{"arch": "pvt", "dataset": "Sentinel-2 satellite tiles (TerraMesh)", "horizontal_flip": true, "norm": "layernorm", "fused_qkv": false, "patch_size": [4, 4], "loss": "cross_entropy", "eps": 1e-08, "precondition_frequency": 16, "epochs": 18.4, "adamw_weight_decay_other_params": 0.05}
Rows from block 12 of a small image classifier, named by matrix and row number. Rows with one number belong to one neuron. Each number is 500 + 25 x the weight over its row's rms, rounded and kept within 0 to 999. All counts start at 0. Numbers have three digits each.
After each neuron's rows are labels from the 100 images, of 14848, where the neuron reaches its highest value: "top examples" is what is common among them; "lies over" is the class under the peak. Only what is clearly more common there than usual is listed. The data: Sentinel-2 satellite tiles (TerraMesh). In brackets: how many of the 100, against the usual share in percent.
# fc1: MLP up (model.blocks.12.mlp.fc1.weight, 1280x320), inputs 214-319
# fc2: MLP down (model.blocks.12.mlp.fc2.weight, 320x1280, transposed), outputs 214-319

fc1.144:511464536484529510459488484497490502491475493501536486557510511528500476481531541512546499491492524481517520547492510497485506461494533506505530523471507486522544500485502520497527506508504482488462480487469496491540488479499490502484499549474489492525529472501481519528502533444547480497519481486505506499502513504502
fc2.144:516468496493533515479527518504499475493522475491502521508509484498495477501472537524506502496492487485519487506498525508522490483510515464519508508519474493495519539477531505501500484534500492483530496479522485494479485493495504489490526474491539445514545522547504530491500516484492483527465490485484512459506499473520
top examples: crops (76 vs 38.8); built area (72 vs 37.5); water (68 vs 40.4); main land cover: built area (33 vs 4.6)
lies over: built area (33 vs 4.9)

fc1.456:502496459532533509519511470498487486495505509526487491509554504559499449490499512488504499498514511488522470484513523495499526521517483464528510506467493493507495551526536455477495534475480434454516507474516458461510490521497519517507529510456557528479504453486507543516511516564522501514509531494467516527499530468478
fc2.456:468491474476476414487493470463504513463477493515541480556480502523526491482531490468536504478503488509503464518504511467495547511487531522504511484552510502537484502498513496512491536449500502540489476485528528511419544511494520536488522498483500454478521490470504511498504483511479493481501482504536530490533452497514
top examples: water (94 vs 40.4); main land cover: water (68 vs 11.2); flooded vegetation (43 vs 10.2)
lies over: water (75 vs 10.7)

fc1.695:552456532519508538517503495481502514526518460516518527526527516512470455490487497478485495490515474512486514536502482522513552522473483471504533522491513501530493492531517506523532511530507551463510558511487497514470506529481527471506485498534480458443477457524497479508511505470506536530538489495456486489536459503529
fc2.695:433471494511477512497513485520499475490528507504484517520488488481472526530548523572528482513484507521552415519462503487488473544522518521491495482491511520490539481513535538487452484488483513550489530498495522519484519487512493529518517533485614492484504458503487501505538497507506461513496527521520495490545452482525
top examples: built area (95 vs 37.5); trees (95 vs 58.5); crops (89 vs 38.8); water (75 vs 40.4)
lies over: built area (62 vs 4.9)

fc1.652:510521506528490504533496504534497487462546473477491478538508477566502502502546493472520521483506473476500528489492535499495520494535470507543495480526497504500509532516492512534506508528549506495515524532453477507524462540536563513456487507493500502498474480507516523517489519528520502534458506449476520504497474496470
fc2.652:476495494533498530517498465513489475477505505512491494507536508501490497490512496470500499508517487511523511449506483499482467493521511527517478465491516530492498505495509496486523569492529497544476518494448527533481520494490523484526533494488495488501508465543476498479496470500486515508517497492502510483495508450485
top examples: main land cover: rangeland (65 vs 20.4)
lies over: rangeland (69 vs 22.4)

fc1.213:486518509544452499495476462505500463494510469491494526480547491501550489503486514519471513522485510479523464512514467507470503487463479513500490516456509526481530463515508571527522464500535506472561504555484475479509527498494508507465501487439506458487516515486495492493511547506514463480492468520537480494483530470491
fc2.213:512534493505463461509490471504513436495523488496516523458531467486517471468492500543480552494537506504493543485487484513463505509516531510509492473506486543489520496518494506503511472517538507490513500564511541517505515461502526498537530512454476487455467535498476509503519525519499478530470500467500503504532512480482
top examples: clouds (72 vs 15.4); water (69 vs 40.4); main land cover: water (54 vs 11.2); main land cover: clouds (33 vs 2.5)
lies over: water (40 vs 10.7); clouds (33 vs 2.5)

fc1.677:519427474514513476496472485483507509499461520498525490528505484495493499495465485530546467473498517486515459446518465495506499470478499490527486495494494487492479492484452471522521487517477514505471519553482523537546509496495491453485496570473572515487460466482501520477489518546508509506479577479493505506517502491506
fc2.677:512468500488494493503480473491513493521503538493490479534517535487495479548462523491510485507463479477505489481507486491517489472464508511524515493470501498463463500502472452534470490487461487527480530526483522513508471529516514449496476548487549531524495494488523514514492463509477563520459555524490507511504531455524
top examples: flooded vegetation (51 vs 10.2); main land cover: flooded vegetation (36 vs 1.9)
lies over: flooded vegetation (35 vs 1.6)

fc1.554:536484462541517525488504464469500447450477521488494523542520530537506474462517513496503508502511477475506485483510538551494513496434459503504494454534548474506487545509496485513494534520476526540487517503477504523460517522513494498497553520541479487512532514520516533508497509537514512549464475453466502497528489514531
fc2.554:479488526533442511498482507468514461454458451515512495508515481540506521478522491461501535489474498521545458482509507534478493519511486514526490506490475495468500510506509552536518533501493539545519506465504482555530529507474532521549510508510471520496490499512532513526528479472509491472502477526527488482517510441482
top examples: main land cover: rangeland (45 vs 20.4)
lies over: rangeland (50 vs 22.4)

fc1.322:483513489472530473487495554508491512461501528521474493509486507502490506489527518495484513488518512512484505507517482495505486490538501511489490517495499465480519464516540479496480455504527501482482484521471484496490521521527501523490502513470531509510481518497535501474513458503510488532442506474494491469495525456529
fc2.322:491464505468513532512492496505491496445502514476513490509517511515509519521503473523503503528496508485494505458533514516468477517562511481480484479505558467496469510531539506463521510519473475495505523488507521515486519481483485508505473496503434522508519534471505506519494517498499472506497486488492511500493516527532
top examples: clouds (93 vs 15.4); main land cover: clouds (60 vs 2.5); main land cover: water (33 vs 11.2)
lies over: clouds (41 vs 2.5); water (30 vs 10.7)

fc1.295:498518491507489506487500478469476538497492493483559512485521488518513500478414492454495504477497495501491497448478501494530519513521484518493494450546502515492461491484525496533499481522530523494511509503518558501484500498521539484544506526471459486469512509513508500526510507535509500477553494515490499445498523493504
fc2.295:496515498522496537509486530515510480530490459514530529472470441495495511493522477521506500490511482538559491493490483505490472492489508449514520510501501527450500477500512484503488496492534526543490507520520526515472508526504557491497527507510536512493478528526509487492517472471489468501446462470505465498517486452507
top examples: crops (83 vs 38.8); built area (81 vs 37.5); main land cover: crops (59 vs 20.2)
lies over: crops (54 vs 18.2)

fc1.342:490474524494468499496469505497553479491505519521456522516464495509483512461519528523474509499517499502499515471505507499506503512478445493511501521521527478470505522545504520489489473509507515514499473490514474511489513482535481513496538439499469524445514569471466492477522522484547509459475464492496493521469497485534
fc2.342:475490508514481494523511514499485448531538525514515513490487506515515525489545482556497514484516488498550482500478526500458495546489505475489511506496505548512483451516529513497481435499502513517491538527497532527472553471479514531498500525496549543511506467479499507479485495494498473519494463509513477534525494454472
top examples: built area (85 vs 37.5); main land cover: built area (72 vs 4.6); water (66 vs 40.4)
lies over: built area (66 vs 4.9)

fc1.95:480494463494468506467468564493505515516512519520500528461476499465467523456517490500500490495528485497556484523505491476443466533499487515482508476523518504495448493505513553526505470480498552483508499532484500501471484507499538509531498494495502520475513458468529506479494456536472492529471489537563494499485463495499
fc2.95:482515474529490471496487540498509488482496492482498528486536491524494530496490496525469534499542483526518484501519520525469450517533494435443514477479523484474493481482484483500493490477469491522517493530472528557487445565487509537504499505501487513488494494521538521474508508519528477518473476504481492508542448501454
top examples: clouds (84 vs 15.4); main land cover: clouds (57 vs 2.5); main land cover: water (32 vs 11.2)
lies over: clouds (32 vs 2.5); water (28 vs 10.7)

fc1.383:501561485477517516518472524523532513442498494471504463550461510539485499523468527487492508486498509485465478510533570534513482508508476479521518516542492504511476497528515498511477527516480528554480479486433501505520509503516501502530503515492484504541482530494501531527482539518489456514482452516478534466492514526509
fc2.383:480486487492505478502501471484528476533515481510512504480507478542547490488488498551527494485523500505538518486473465493462514505457521512509491508491513516518495461473511531499499449496517482476474493504492529514495550526523535511485520482460522487478486481496496478467480499452515523493488513531509508506504519502475
top examples: main land cover: trees (51 vs 19.5); clouds (37 vs 15.4)
lies over: trees (50 vs 20)

fc1.397:472482509541470528541539521515461518500517528519471496537511487474474509436428496485496470497445522523540449472479514505467482480458483504500488482471501505530484514482520505468461529478520469484490465480464520511465496439491500500477480516504531496492518500489503509444465475461467487478525496494525465465489524479481
fc2.397:507521511504519505525487485504520464542541507491518518495503502493475531495538506504530507511496536528470547473507484505461490529528532470534517512515507474465499503482468504503533484487514514489486482535520533523480533504500509515487509530500530502514497524456516493442489520463559495490498476496466524485441506506477
top examples: crops (84 vs 38.8); built area (75 vs 37.5); main land cover: crops (67 vs 20.2); clouds (36 vs 15.4)
lies over: crops (53 vs 18.2)

fc1.658:503477496505492469503471492480502479500536473502439500496520480466476536499514516503506513510542491514493549492494521481470465524477449490458536498481497530470497495538483499523548479496525508510480464504493439489492481501459496574529503437525505531467495523524498469496474520513505490479525494510501497491515503488456
fc2.658:475513511493522498494519473469480477469476513509490549465507466508513480537510501530509519478515479481513482495491510510481466516531519474485522498503513522486493500529540505488459478493490485510469515534480524540490498517489520542508496493471505504520505492527511541518487502530500485487531468518501514478531467472473
top examples: built area (76 vs 37.5); main land cover: built area (61 vs 4.6); clouds (38 vs 15.4); main land cover: clouds (35 vs 2.5)
lies over: built area (54 vs 4.9); clouds (35 vs 2.5)

fc1.303:496459472471490524526506507552526513509509496562507489494488495474509460465537520527497447496513507505468512512506486545547480509502479504509500494514479491482486478491467475512530474545544474540505515473485515497494461499473486500498473507474488501540474508492536515457519499510479519516495478483482470520501517449496
fc2.303:528466468559504467443489506513537542490505468540494472477491464495530479501499480491496514510514484502527533500501435499517494536501525497489497515524474524513502477526458497491498511472469497502495488464477519514502467514524535513478545497505491484492510494465515550457477472491492467511485452512531501552506434489495
top examples: water (79 vs 40.4); main land cover: water (53 vs 11.2); clouds (38 vs 15.4); flooded vegetation (37 vs 10.2)
lies over: water (54 vs 10.7)

fc1.414:480525522485520460538526462544492486522497486511504486515495471462536474480514497506484497503500489541490501455525475516500518538447456495489487502529491537476496502515528493526490461494516524498474475518439523530469497489529554522478497484522492509483508523488456486477532509477495518513511519558497466518507499497481
fc2.414:478497473537516495572522469519491514477520457526519506516508478502489526501508506466472495483483512501539449489495508503510533517519495546516516515513534518485501514475516498471499466470471515548499443515469488521515487525478457513466496498463515495538503493497530496472515472495523480525455523484501509471553471476467
top examples: snow or ice (55 vs 20.6); main land cover: snow or ice (33 vs 14.6)
lies over: snow or ice (33 vs 14.1)

fc1.680:468478481507484531515491464505502484480491524505510503492486489483523566482489528519465498472469505514545471491529545494503486525517518492573475536500523495515468474498480522507507503500503495524523484540460483475490506533491501495484554455502490500521554493504508473472511473498502513502529454499485500523511487524464
fc2.680:510522524480513462481500511488471505488496488484506502488516509496480427495479489478510503505496510512466535499464467488473521469514503511464503477499466491509510515506495439521519497502485501463476518493509481498498496460502485499520499518503495492486486546499510543531490523495485510496483520524507501508493508487545
top examples: main land cover: water (41 vs 11.2); flooded vegetation (33 vs 10.2)
lies over: water (36 vs 10.7)

fc1.653:500499529464499539514514505525476520495480453533491528459498485534523522500458507489510511487496471527483504577497478532523506451520558515509463485464496474500507489488508521527508513516543507489542521504517465455519448535522503511507524487512515460515493500467551502464519500472513498485512491517491510519513486550488
fc2.653:507482495510493447491495460504481508513526495459464495542517537517480507476542488493470464482477523495504535468482490487490501513486493473502522520495526519509512500510522479508496482485496503546485470509460535506500496519481515510511460488477513509522503516500490506510486532528519497511488475517495492507490480485497
top examples: flooded vegetation (73 vs 10.2); main land cover: flooded vegetation (64 vs 1.9); snow or ice (42 vs 20.6)
lies over: flooded vegetation (59 vs 1.6)

fc1.728:508490501445454506519492487540505473559494520462510525492516508500467512522497507511528511484526495486521540482540541521457511471453503477511511500507492492513483482518495501470529533524521497522450475504561502515514555479523479508511472552510493505504481516483482482489503524467517495482483478502532512523504503465496
fc2.728:512490492464469530490501495513542450477516516496522526480509468514452540509539493496475561463540507507556519465526525480504499510489495523489506516500510535481504489528472512493500506483521538513454506529508520520512533478481545473488508493515507473502481510501507512461517526488490442482474508494532523513485484460497
top examples: main land cover: rangeland (84 vs 20.4)
lies over: rangeland (79 vs 22.4)

fc1.511:513514480520515521514501505526523489466489495516487514499507476519476518504478500486496523521480512488504504517474486543553481475516503468494509464459493510482509499474488527501505506523538462543472484494542521486470521474532482505506473480513486511523543528459452532516503498489501487504473523475502523495533497486496
fc2.511:497473456529485504474489517518541513483500502480479487523490528464480529460547442508507491505430506547497445524492499461508528514488517519481503485501556462510556514539478515528555498515514540501475478481493523480486525513505524509535491518525528497519539510496488467516519478498472508495535532491491519522483571492506
top examples: trees (90 vs 58.5); clouds (55 vs 15.4); main land cover: trees (46 vs 19.5)
lies over: trees (42 vs 20)

fc1.321:477478494543491559502483451535512513494485516499507483477485455469501561457522541495491501476494511524518491499547553500502480546522539498540489495492511470503522461523463560499466525489506496510502478521468517457480511508478482514512543477484493495526554502481491489488505457484518514478531477490507491495553502509450
fc2.321:526514505457525462477511502483487492507517496480489506499496535489489424518485475486508501507486500497474540521467491493515512476508476494478490490509483475512493528506506464515514484519513496472502500480521483486502494479491495484506495512522479489484470531494503520524484523511477499513499497520491506506469503518531
top examples: main land cover: water (31 vs 11.2)
lies over: water (29 vs 10.7)

fc1.255:540502504461482480517491520517509464537541523516460526468531501520535515516523506549513481455541491486475470508505551480458475495510494525545499516493494494461492507496503476496488470544529504469529495487505487505504504488469543523529480516480479503474450504514465478499498475477527499471526485525529477512455503456468
fc2.255:450490511494485521503483489471531493494491500483523480463499461520503510472491488504475496537541504498547546475521449508502505528506515518480513501540523522495525456486488510493519484486528495524474542504496476503495506504506499498479495515490467513505545494480490485460464484492475502518502514465478515453489524479510
top examples: bare ground (49 vs 24.4); main land cover: rangeland (46 vs 20.4)
lies over: rangeland (45 vs 22.4)

fc1.126:480463495502520491473493488474529535486493498499494537465519463542512499476450476481475473459562466496571505478534472505511523477483532503466502542547497492502483483467501491518483443518454522518509505522481553500504516515520521520493489518502520551478460504444501493521469516523493481465485521515485482512495539502488
fc2.126:501497463550503529520495525462511477539536495497523500541473444538492523486511494519467482486545445512590438513510523503539494531542501489521531511499495518451496505476483486484461484497483494516479517548478503524515516517509496472521520497507529528521527502527509521470499515483514493503506488469507495501493526473495
top examples: flooded vegetation (81 vs 10.2); water (71 vs 40.4); main land cover: flooded vegetation (64 vs 1.9)
lies over: flooded vegetation (55 vs 1.6)

fc1.501:508498525493489492520498518497461487500514503494502490502491514486503540456520536523486511486456518479466525523505513463471500478444498493478504501484495513511517471504499463485497492504527489474511514535480440491462471512496508544456455505527529453515529511496480467494495482468486476525503499485537474524509542540503
fc2.501:499490468465489532490514515529484520525512493467495519484488462494480467489517504514495501511470474498488512516504497504519485486493461473524505490502476500511485487510507482483500537513558478485513537497532515479472503475473516499489514503523577476514533548528454481484484473487484485505522482494475491479488513494515
top examples: built area (96 vs 37.5); crops (84 vs 38.8); water (66 vs 40.4); main land cover: crops (48 vs 20.2)
lies over: crops (44 vs 18.2); built area (33 vs 4.9)

fc1.582:495490521517514507461509492490500480495508514503507497507470519482527501455489433504441496436521491450495536528492473509471468505527482466544504502489516514476521478461511523493550515489509488497490499503498499517502484493475573442535511517484493523495487475526497477503483512532520513515508474517504518524494442504553
fc2.582:442466521557486500547470535502464517502494466529508473484482500524513545492505492492489473500530498504526451474543473510469470528495520481490495497513520513478516500484506528552506509472512472530485497512446537519496496518516498504491489490504517499530520484492549487496536489510490464507497475494506476471500514454487
top examples: built area (90 vs 37.5); crops (86 vs 38.8); water (69 vs 40.4); main land cover: built area (31 vs 4.6)
lies over: crops (41 vs 18.2)

fc1.310:449503477521515531520485455499532527516475500520492488491480482521505528491469484534479507518499494539513548501508474498492441534500519479497487485497486477493538500512487562489526465494545470501546491478484502483499494506492511492486486492474483516540537480527465497507512500476514539516491455494509473479498531486485
fc2.310:512516509500496505491528509498471475491510489490484514491495537490491483510514511476507504494474501468488482518474500509515540459486495505511520532504534517517489495479464437495506518498507497514492521522489465508509459501524483502527506522506430510488475538482527529474496508513502477480469525511513516510505477522500
top examples: trees (89 vs 58.5); main land cover: trees (51 vs 19.5); clouds (45 vs 15.4); main land cover: water (43 vs 11.2)
lies over: trees (62 vs 20)

fc1.166:467547518463462453489486478498499444487556496485475489518502456493469490464508522504469464507493517492508510495495455485530496502474468475495518483491514513530531488521479528481535487476525488478473486520477487532441501512516539499445496475481478497482548547507450488491470501481516489496514436485501524534505477496541
fc2.166:493518470467500499521498482520498450488485529516514543488487474513493529472525507547514505477504476509498501492489474527492525518480496489522533487508490507481498481504500504496494484483509488496512474538445549510478500473461527517474469488497574485515503498496494517510476494484489491541528489514467488526504531466472
top examples: bare ground (95 vs 24.4); main land cover: bare ground (82 vs 5.1)
lies over: bare ground (68 vs 4.8)

fc1.474:494489461514524465468497501521472485519495478524510481501513473495506478514455517533494467483500473528512432454480443466489532477490539517518536485487504507469502482475475473477509490518536517488486487493455511543540524499494474464493510554531522541473441527461489503472483527508479506483512547559488519549512524505494
fc2.474:452503482565500524505483490482461513496533505508499475500508466489560511500502505530500518524491461489521420482519510490498508496468515503526529503499527509465474521508480536475475513482511499487483522528420491534510530545492510496546530511468543539497504453493520504493513472453473527497496519494514471503502520465462
top examples: main land cover: rangeland (59 vs 20.4); bare ground (58 vs 24.4)
lies over: rangeland (55 vs 22.4)

fc1.659:498559466450460464508466514551483474531476504485505482534481506479482537477492517478509514484508519508485547509511470514533533484525497490497492485505489537477515558546519414476518482487471493480471536542516474490529486492496517528523464532543537531505521519485500489505499483496494507522476491498475509503451527518499
fc2.659:469474524540524508505441491523535495491516517523564486484512481543492511519497468522471496503478519473531451476494468496460519492479490510533525502490523425487491470494500493463538465503529500554506497512473505508481496497512531443491545468445495499454495502478493542487482534455477503513481513540534543518555503502483
top examples: bare ground (65 vs 24.4); main land cover: rangeland (57 vs 20.4)
lies over: rangeland (58 vs 22.4)

fc1.315:477452527471506491507520481525450520492479542531497507517519531546505505507504465485500511470513525492524498486494542487522523481527516496495496489511498511530511498484496487525471504498462525508483467499533493495522512508516529467522524508532577532507485480525528515482546478485502497520558537523460537522507524486567
fc2.315:508521497466505549493510507482499499503500513496505516478509489482489506501498530477489497513486501495526472504498477528534462489469498505538504498486506479506526526499496499498491513509515542491544519476507495478499466491505474498514452514500476486473492498497481508511468538507512505491481457501518485501508489497489
top examples: snow or ice (99 vs 20.6); main land cover: snow or ice (97 vs 14.6)
lies over: snow or ice (95 vs 14.1)

fc1.92:497486479554490495483474477429512486527497527495481493487534483508519495532482477501563490526512488460499535487517486435493462470476499521513502524522469496485508510481506492532481476498533519512503508506539501523515521474515510480520474533498508514488488522490461524495487558468492484468509548504487521507539446512506
fc2.92:478487508535495466515482488463516503532511466495518525502514478503523462502515469504518521491506495497489505468473469452482485501466482496500475506495517514475504485490491482507432496485518521520501499482508531534487550506516525515506490522462515518499475500539492532509489525467500504493489541517492513486544479507522
top examples: main land cover: rangeland (49 vs 20.4)
lies over: rangeland (49 vs 22.4)