A small image classifier, trained from scratch.
Training: soap at rate 0.0029, 10400 steps, batches of 256, held-out accuracy 80%.
Rows from block 10 of a small image classifier, named by matrix and row number. Rows with one number belong to one neuron. Each number is 128 + 24 x the weight over its row's rms, rounded and kept within 0 to 255. All counts start at 0.
Before each neuron's rows are labels from the 100 images, of 14848, where the neuron reaches its highest value: "patch colour" is the nearest of a few named colours to the mean colour under the peak; "place" is the part of the image that holds the peak. Only what is clearly more common there than usual is listed. The data: Sentinel-2 satellite tiles (TerraMesh). In brackets: how many of the 100.
# fc1: MLP up (model.blocks.10.mlp.fc1.weight, 1280x320), inputs 276-319
# fc2: MLP down (model.blocks.10.mlp.fc2.weight, 320x1280, transposed), outputs 276-319

patch colour: black (38)
place: centre (70)
fc1.721 [120 148 106 151 150 100  91 153 131 117 138 143 143 158 127 141 134 154 112 117  91 122 104  89 141 114 123 102 142 143 142 155 131 174  96 125 130  94 136  85 144 129 166 140]
fc2.721 [146 139 144 122 117 116 127 148  75 139 154 108 117 106 118 120 159 117 167 146 148 159 120 157 127  98 147 180 107 126 145 148 127  88 108 106 135 142 160 149 107 160 137 183]

patch colour: black (36)
place: centre (72)
fc1.157 [114 126 123 101 146 104 106  77 122 163 170 139 101 108  71 113 157 136 117 132  53 131  77 135 167 184 166 139 149 150 102 127  96  85 123 116  89 152 125 129 151 109 134 150]
fc2.157 [121 152 140 122 104 119 154  93 124 131 123 136 137 119 101 145 152 119 125 130 141 152 146 116 133 117 122 110 122 135 142 142 157 132 138 133 132 126 106  94 108 142 132 121]

patch colour: pink (34); orange (26)
place: middle left (46); bottom left (30)
fc1.670 [159 125 174 140 116 150 135 141 130 122 114 140 171 139 102 162 140 129 150 105 119 144 109 163 157 172  99 152 136 100 157 146 151 166 150 149 109 123 126 130 103 121 112 105]
fc2.670 [117 120 134 138  95 159 143 116 143 110 126 129 119 135 143 100 118 133 130 121 138  98 143  88 103 152 122 131 126 130 113 114 125 132 140 148 136 135 132 103 144 106 135 129]

patch colour: brown (78)
place: centre (78)
fc1.236 [138 122 125 118 135 121  99 119  91 122 150 133 137 131 103 123 129 103 133 135  61 150 126 186 131  98  89 125 114 124 114 127 131  78  81  92 144 139 160 124 150 135  98 115]
fc2.236 [111 136 159 102 116 131 119 121 106 126 131 124 140 139 122  82 143 101 116 198 125 139 125 150 116 143 170 110 132 130 113 136 112 152 100 100 163 144 160 120 154 101  94 162]

patch colour: black (37)
place: middle left (52)
fc1.661 [144 108  98 135 123 120 116 147 122 154 151 166  77 104 162 118 111  93 115  89  89 156 125  92 132 120 153 137 106 155 112 164 131 141 140 163 101 112 141 129 153 162 139 145]
fc2.661 [148 121 135 123  90 164 113 118 140 130 110 120  97 133 126 169 138 145 126 131 152 105 111 146 139 100 133 117 140 127 107 147 131  97 132 102 147 141  96 146 135 131 141 152]

patch colour: brown (66)
place: centre (68)
fc1.745 [133 162 120 146 140 126 126 115 126 118 151 136 158 134 139 139 136 135 150 112 152 181 143 137 170  78 116 114 170 126 138 140 114 145 187 147 119 113 131 110 126 133 136 167]
fc2.745 [146  95 180 119  87 110  98 150 113 139 116 102 117 158 107 171 154 123 114  89 110 106 124 192 122  99  97 149 143 148 130 153 131 162 108 126 136 154 102 104 133 135 137 111]

patch colour: brown (66)
place: centre (85)
fc1.146 [115 104 127 150 138 124 114 106 115  94 144 101 149 180 127 118 130 152  92 146 118 154  79 107 136 178 111  96 142 106 127 111 114 148 111 171 120 118 119 132 165 169 122 123]
fc2.146 [ 99 137 187  97 163 137 184 127 141 120 100 129 107 134 130 131 140 163 100 135 132 149  65 141 109  82 172 125 102 160 120 143 132 112 145 154 137 112 112 130 153 140  75 176]

patch colour: brown (67)
place: centre (52)
fc1.347 [ 89 138  91 145 148 104 131 105 113 169 149 111 146  79 146 147 138 123 156 122 109 110 137 115 123 162 118 139 142 133 138 170 153 144 138 131 109 127 117  76 112 152 121 114]
fc2.347 [111 111 174 166 102 148  91 105 143 139 115 148 168 119 106 118 107 139 123 138 147 123  93 144 108 139  91 131 142 121 152 108 166 157 130 125 143 133 150  97 119 141  94 127]

patch colour: brown (74)
place: bottom right (30); bottom centre (30)
fc1.96 [135 153 135 124 150 136 104 151 136 116 153 106 135 141 151 100 133 139  65 173 177  95 118 135 120  92 126 127 143 135 131 132 118  99 113 174 166  82 115 166 142 100 102 139]
fc2.96 [124 142 140 135 148 151 135 152 107 121 155 113 107 131 125 125 117 150 109 151 116 116 122 127 101 144 124 145 133 118 120 126 120 140 105 135 138 116 121 138 156 117 159 140]

patch colour: brown (77)
place: centre (67); middle left (31)
fc1.461 [163 118 149 118 128 120 122  95 117 138 151 159 129 135  93 133 152 161 135 143 132 162  92  64 105  90 129 102 121 105 112 112 129 142 120 162  90 132 174 142 165 145 103 182]
fc2.461 [140 126  85 134 122 155 127 167 110 168  79 116 132 154 128 142 131 135 145 135 138 151 179 125 158 114 142 117 133 167 122 110 147 116 134 142 125 100  89 128 131 171 118  92]

patch colour: brown (66)
place: centre (83)
fc1.668 [150 155  95 117 155 130 137 127 102 122 136 104 100 138 102 155 129 126 164 158 162 167 162 126  80 109 103  72 122 131 105 107 120 118 117 131 152 100 130 223  80 135 141 113]
fc2.668 [ 84 132 112 101 125 124 105 131 134 128 116 108 123 139 147 117 111 166 157 133 135 127 145  99 162 147 116 152 137 185 139 179  89 118  84 151 126 124 116 176 164 127 127 150]

patch colour: brown (67)
place: centre (57)
fc1.440 [196 148 117 141 110 148 134 110 134 147 120  94 144 140  83 125 146 158 130  86 157 130 143 155  80 122 149 144 150 104 104  87 112 126 104 164  94 134 174 118 163 111 149 127]
fc2.440 [116 118 138 120 155 156 143 147 132 133  91 124 160  78 125 132 135  93 146 122 176 107 127 116 119 108 106 129 154 129 116 124 140 138 111 173 111 146 124 118 157 157  98 129]

patch colour: black (42)
place: bottom centre (35)
fc1.376 [109 125 142 126 133 140 109 116 154 138 158  83 122 135 133 128 144 131 170  94 105 139 121 128 107 129 150 188 104 140 109 116 141 143 107 166 142 115 134  84 159 146 158 120]
fc2.376 [156 113 114 101 112 126 129 128 108 111 136 153  97 117 118 128 118 148 102 174 146 104 112 145 132 102 128  99 145 131 131 175 134 107 108  86  88 133 120 122 107 122 110 133]

patch colour: brown (67)
place: centre (89)
fc1.491 [119 137 132 120 140 155  71 129 130 126 114 107 129 136 143 142 129 152  95 145 145  70  51  83 105 163 129 112 109 129 101 142 112  96 133 143 106 130 138 140 154 106 134 138]
fc2.491 [150 135 116 141 118 114  95 108 131 108 117 136 119 116 140 144 128 168 116 107 126 109  86 114 119 159 134  84 129 143  96 160 116 121 122 118 135 141 125 135 116 143 107 153]

patch colour: brown (69)
place: centre (80)
fc1.43 [ 79  99 104 129  90 138 128 138 171 126 124 109 113 155 124 157 171 114 143 155  99  85 129 106 119 173 127 121 125 138 136 118 149 106 149 136 136 116 166 178  90  93 127 166]
fc2.43 [ 81 127 169 148 108 142 123 139 151 135 108 144 127 139 131 143  92 136 126 101  87  64 116 167 123 131 109 111 134 118 144 148 139 154  97 114 101 105 111 120 132 113 115 166]

patch colour: black (46)
place: centre (67)
fc1.188 [139 104 139 163 157 149 147 109 110 102 134 137 118 175 141  78 125 147 191 152 156 121 116 107 151 114  99 103 143  91 110 152 155 101 126  92 183 122 136 163  82 119 113 131]
fc2.188 [101 117 143 150 110 109 123 122 115 127 111 113 135  77 134 134 133 134  97 139 129  92  89 163 100 131 129 123 167 135  98 157 121 112  99 159 114 124 138  98 135 105 177 138]

patch colour: brown (67)
place: centre (61)
fc1.361 [136 148 138 122  95 147 147 137 133 109 149 133 104 122 162 156 132 151 167 132 173 105  94  91 126 101 121  97 111 124 158 114 160 189 114 131 132 121 116  79 122 138 144 139]
fc2.361 [102 143 163 163 139 151 114 139 133 156 120 117 132 171  91 117 144  93  97 116 116 120 134 135 121 136 125 174 150 125 155 142  99 153 124 107 148 143 159 130 144 112 111 131]

patch colour: brown (72)
place: centre (53); top centre (36)
fc1.86 [127 110 121 101 135 125 123 139 144 138 146 164 113 142  92 113 107 102 129 119 146 156 141 135 129 141 127 134 149 116 128 166  92 106  88 125 105 123 110 137 146 156  97 125]
fc2.86 [116 109 129 112 131 123 125 119 149 128 112 169 112 129 113 124 130  96 124 141 119 136 120 118  98 146  98  99 130 134 111 143 101 126 129 101 134 128 136 143 124 147  82 144]

patch colour: brown (87)
place: centre (100)
fc1.316 [144 127 121 123 177 171 163 118 166 120 138 117 145 108 135 139 150 186 113 129 134 134  83 128 106 142 141 105 104 120 120 142 140 155 135 188 110 149 152 149 122 132 115 132]
fc2.316 [146 142 151 132 129 108 130 157 117  90 131 136 140 116 127 116 134  78 107 174 110 138 161 136 154 123 146 110 108  96 148 152  99 128 103  74 173 134 115 113 159  97 101 111]

patch colour: pink (36)
place: centre (73)
fc1.375 [ 81 172 119 129  87  94 164 161 134 171 154 126 123 133 120 136 124 146 192 107 134 116 150 161 165  89 170 128  93 119 135 128 153 148 114 130 109  78 133 107 131 145 146 128]
fc2.375 [133 165 138 150 115 105 142 163 122 143 138 143 111 142 108 117 151 129 175 136 151 143 145 108 122 104 139 143 109 116 128 134 143 139 122 131 127 115 125 140 120 142 120 141]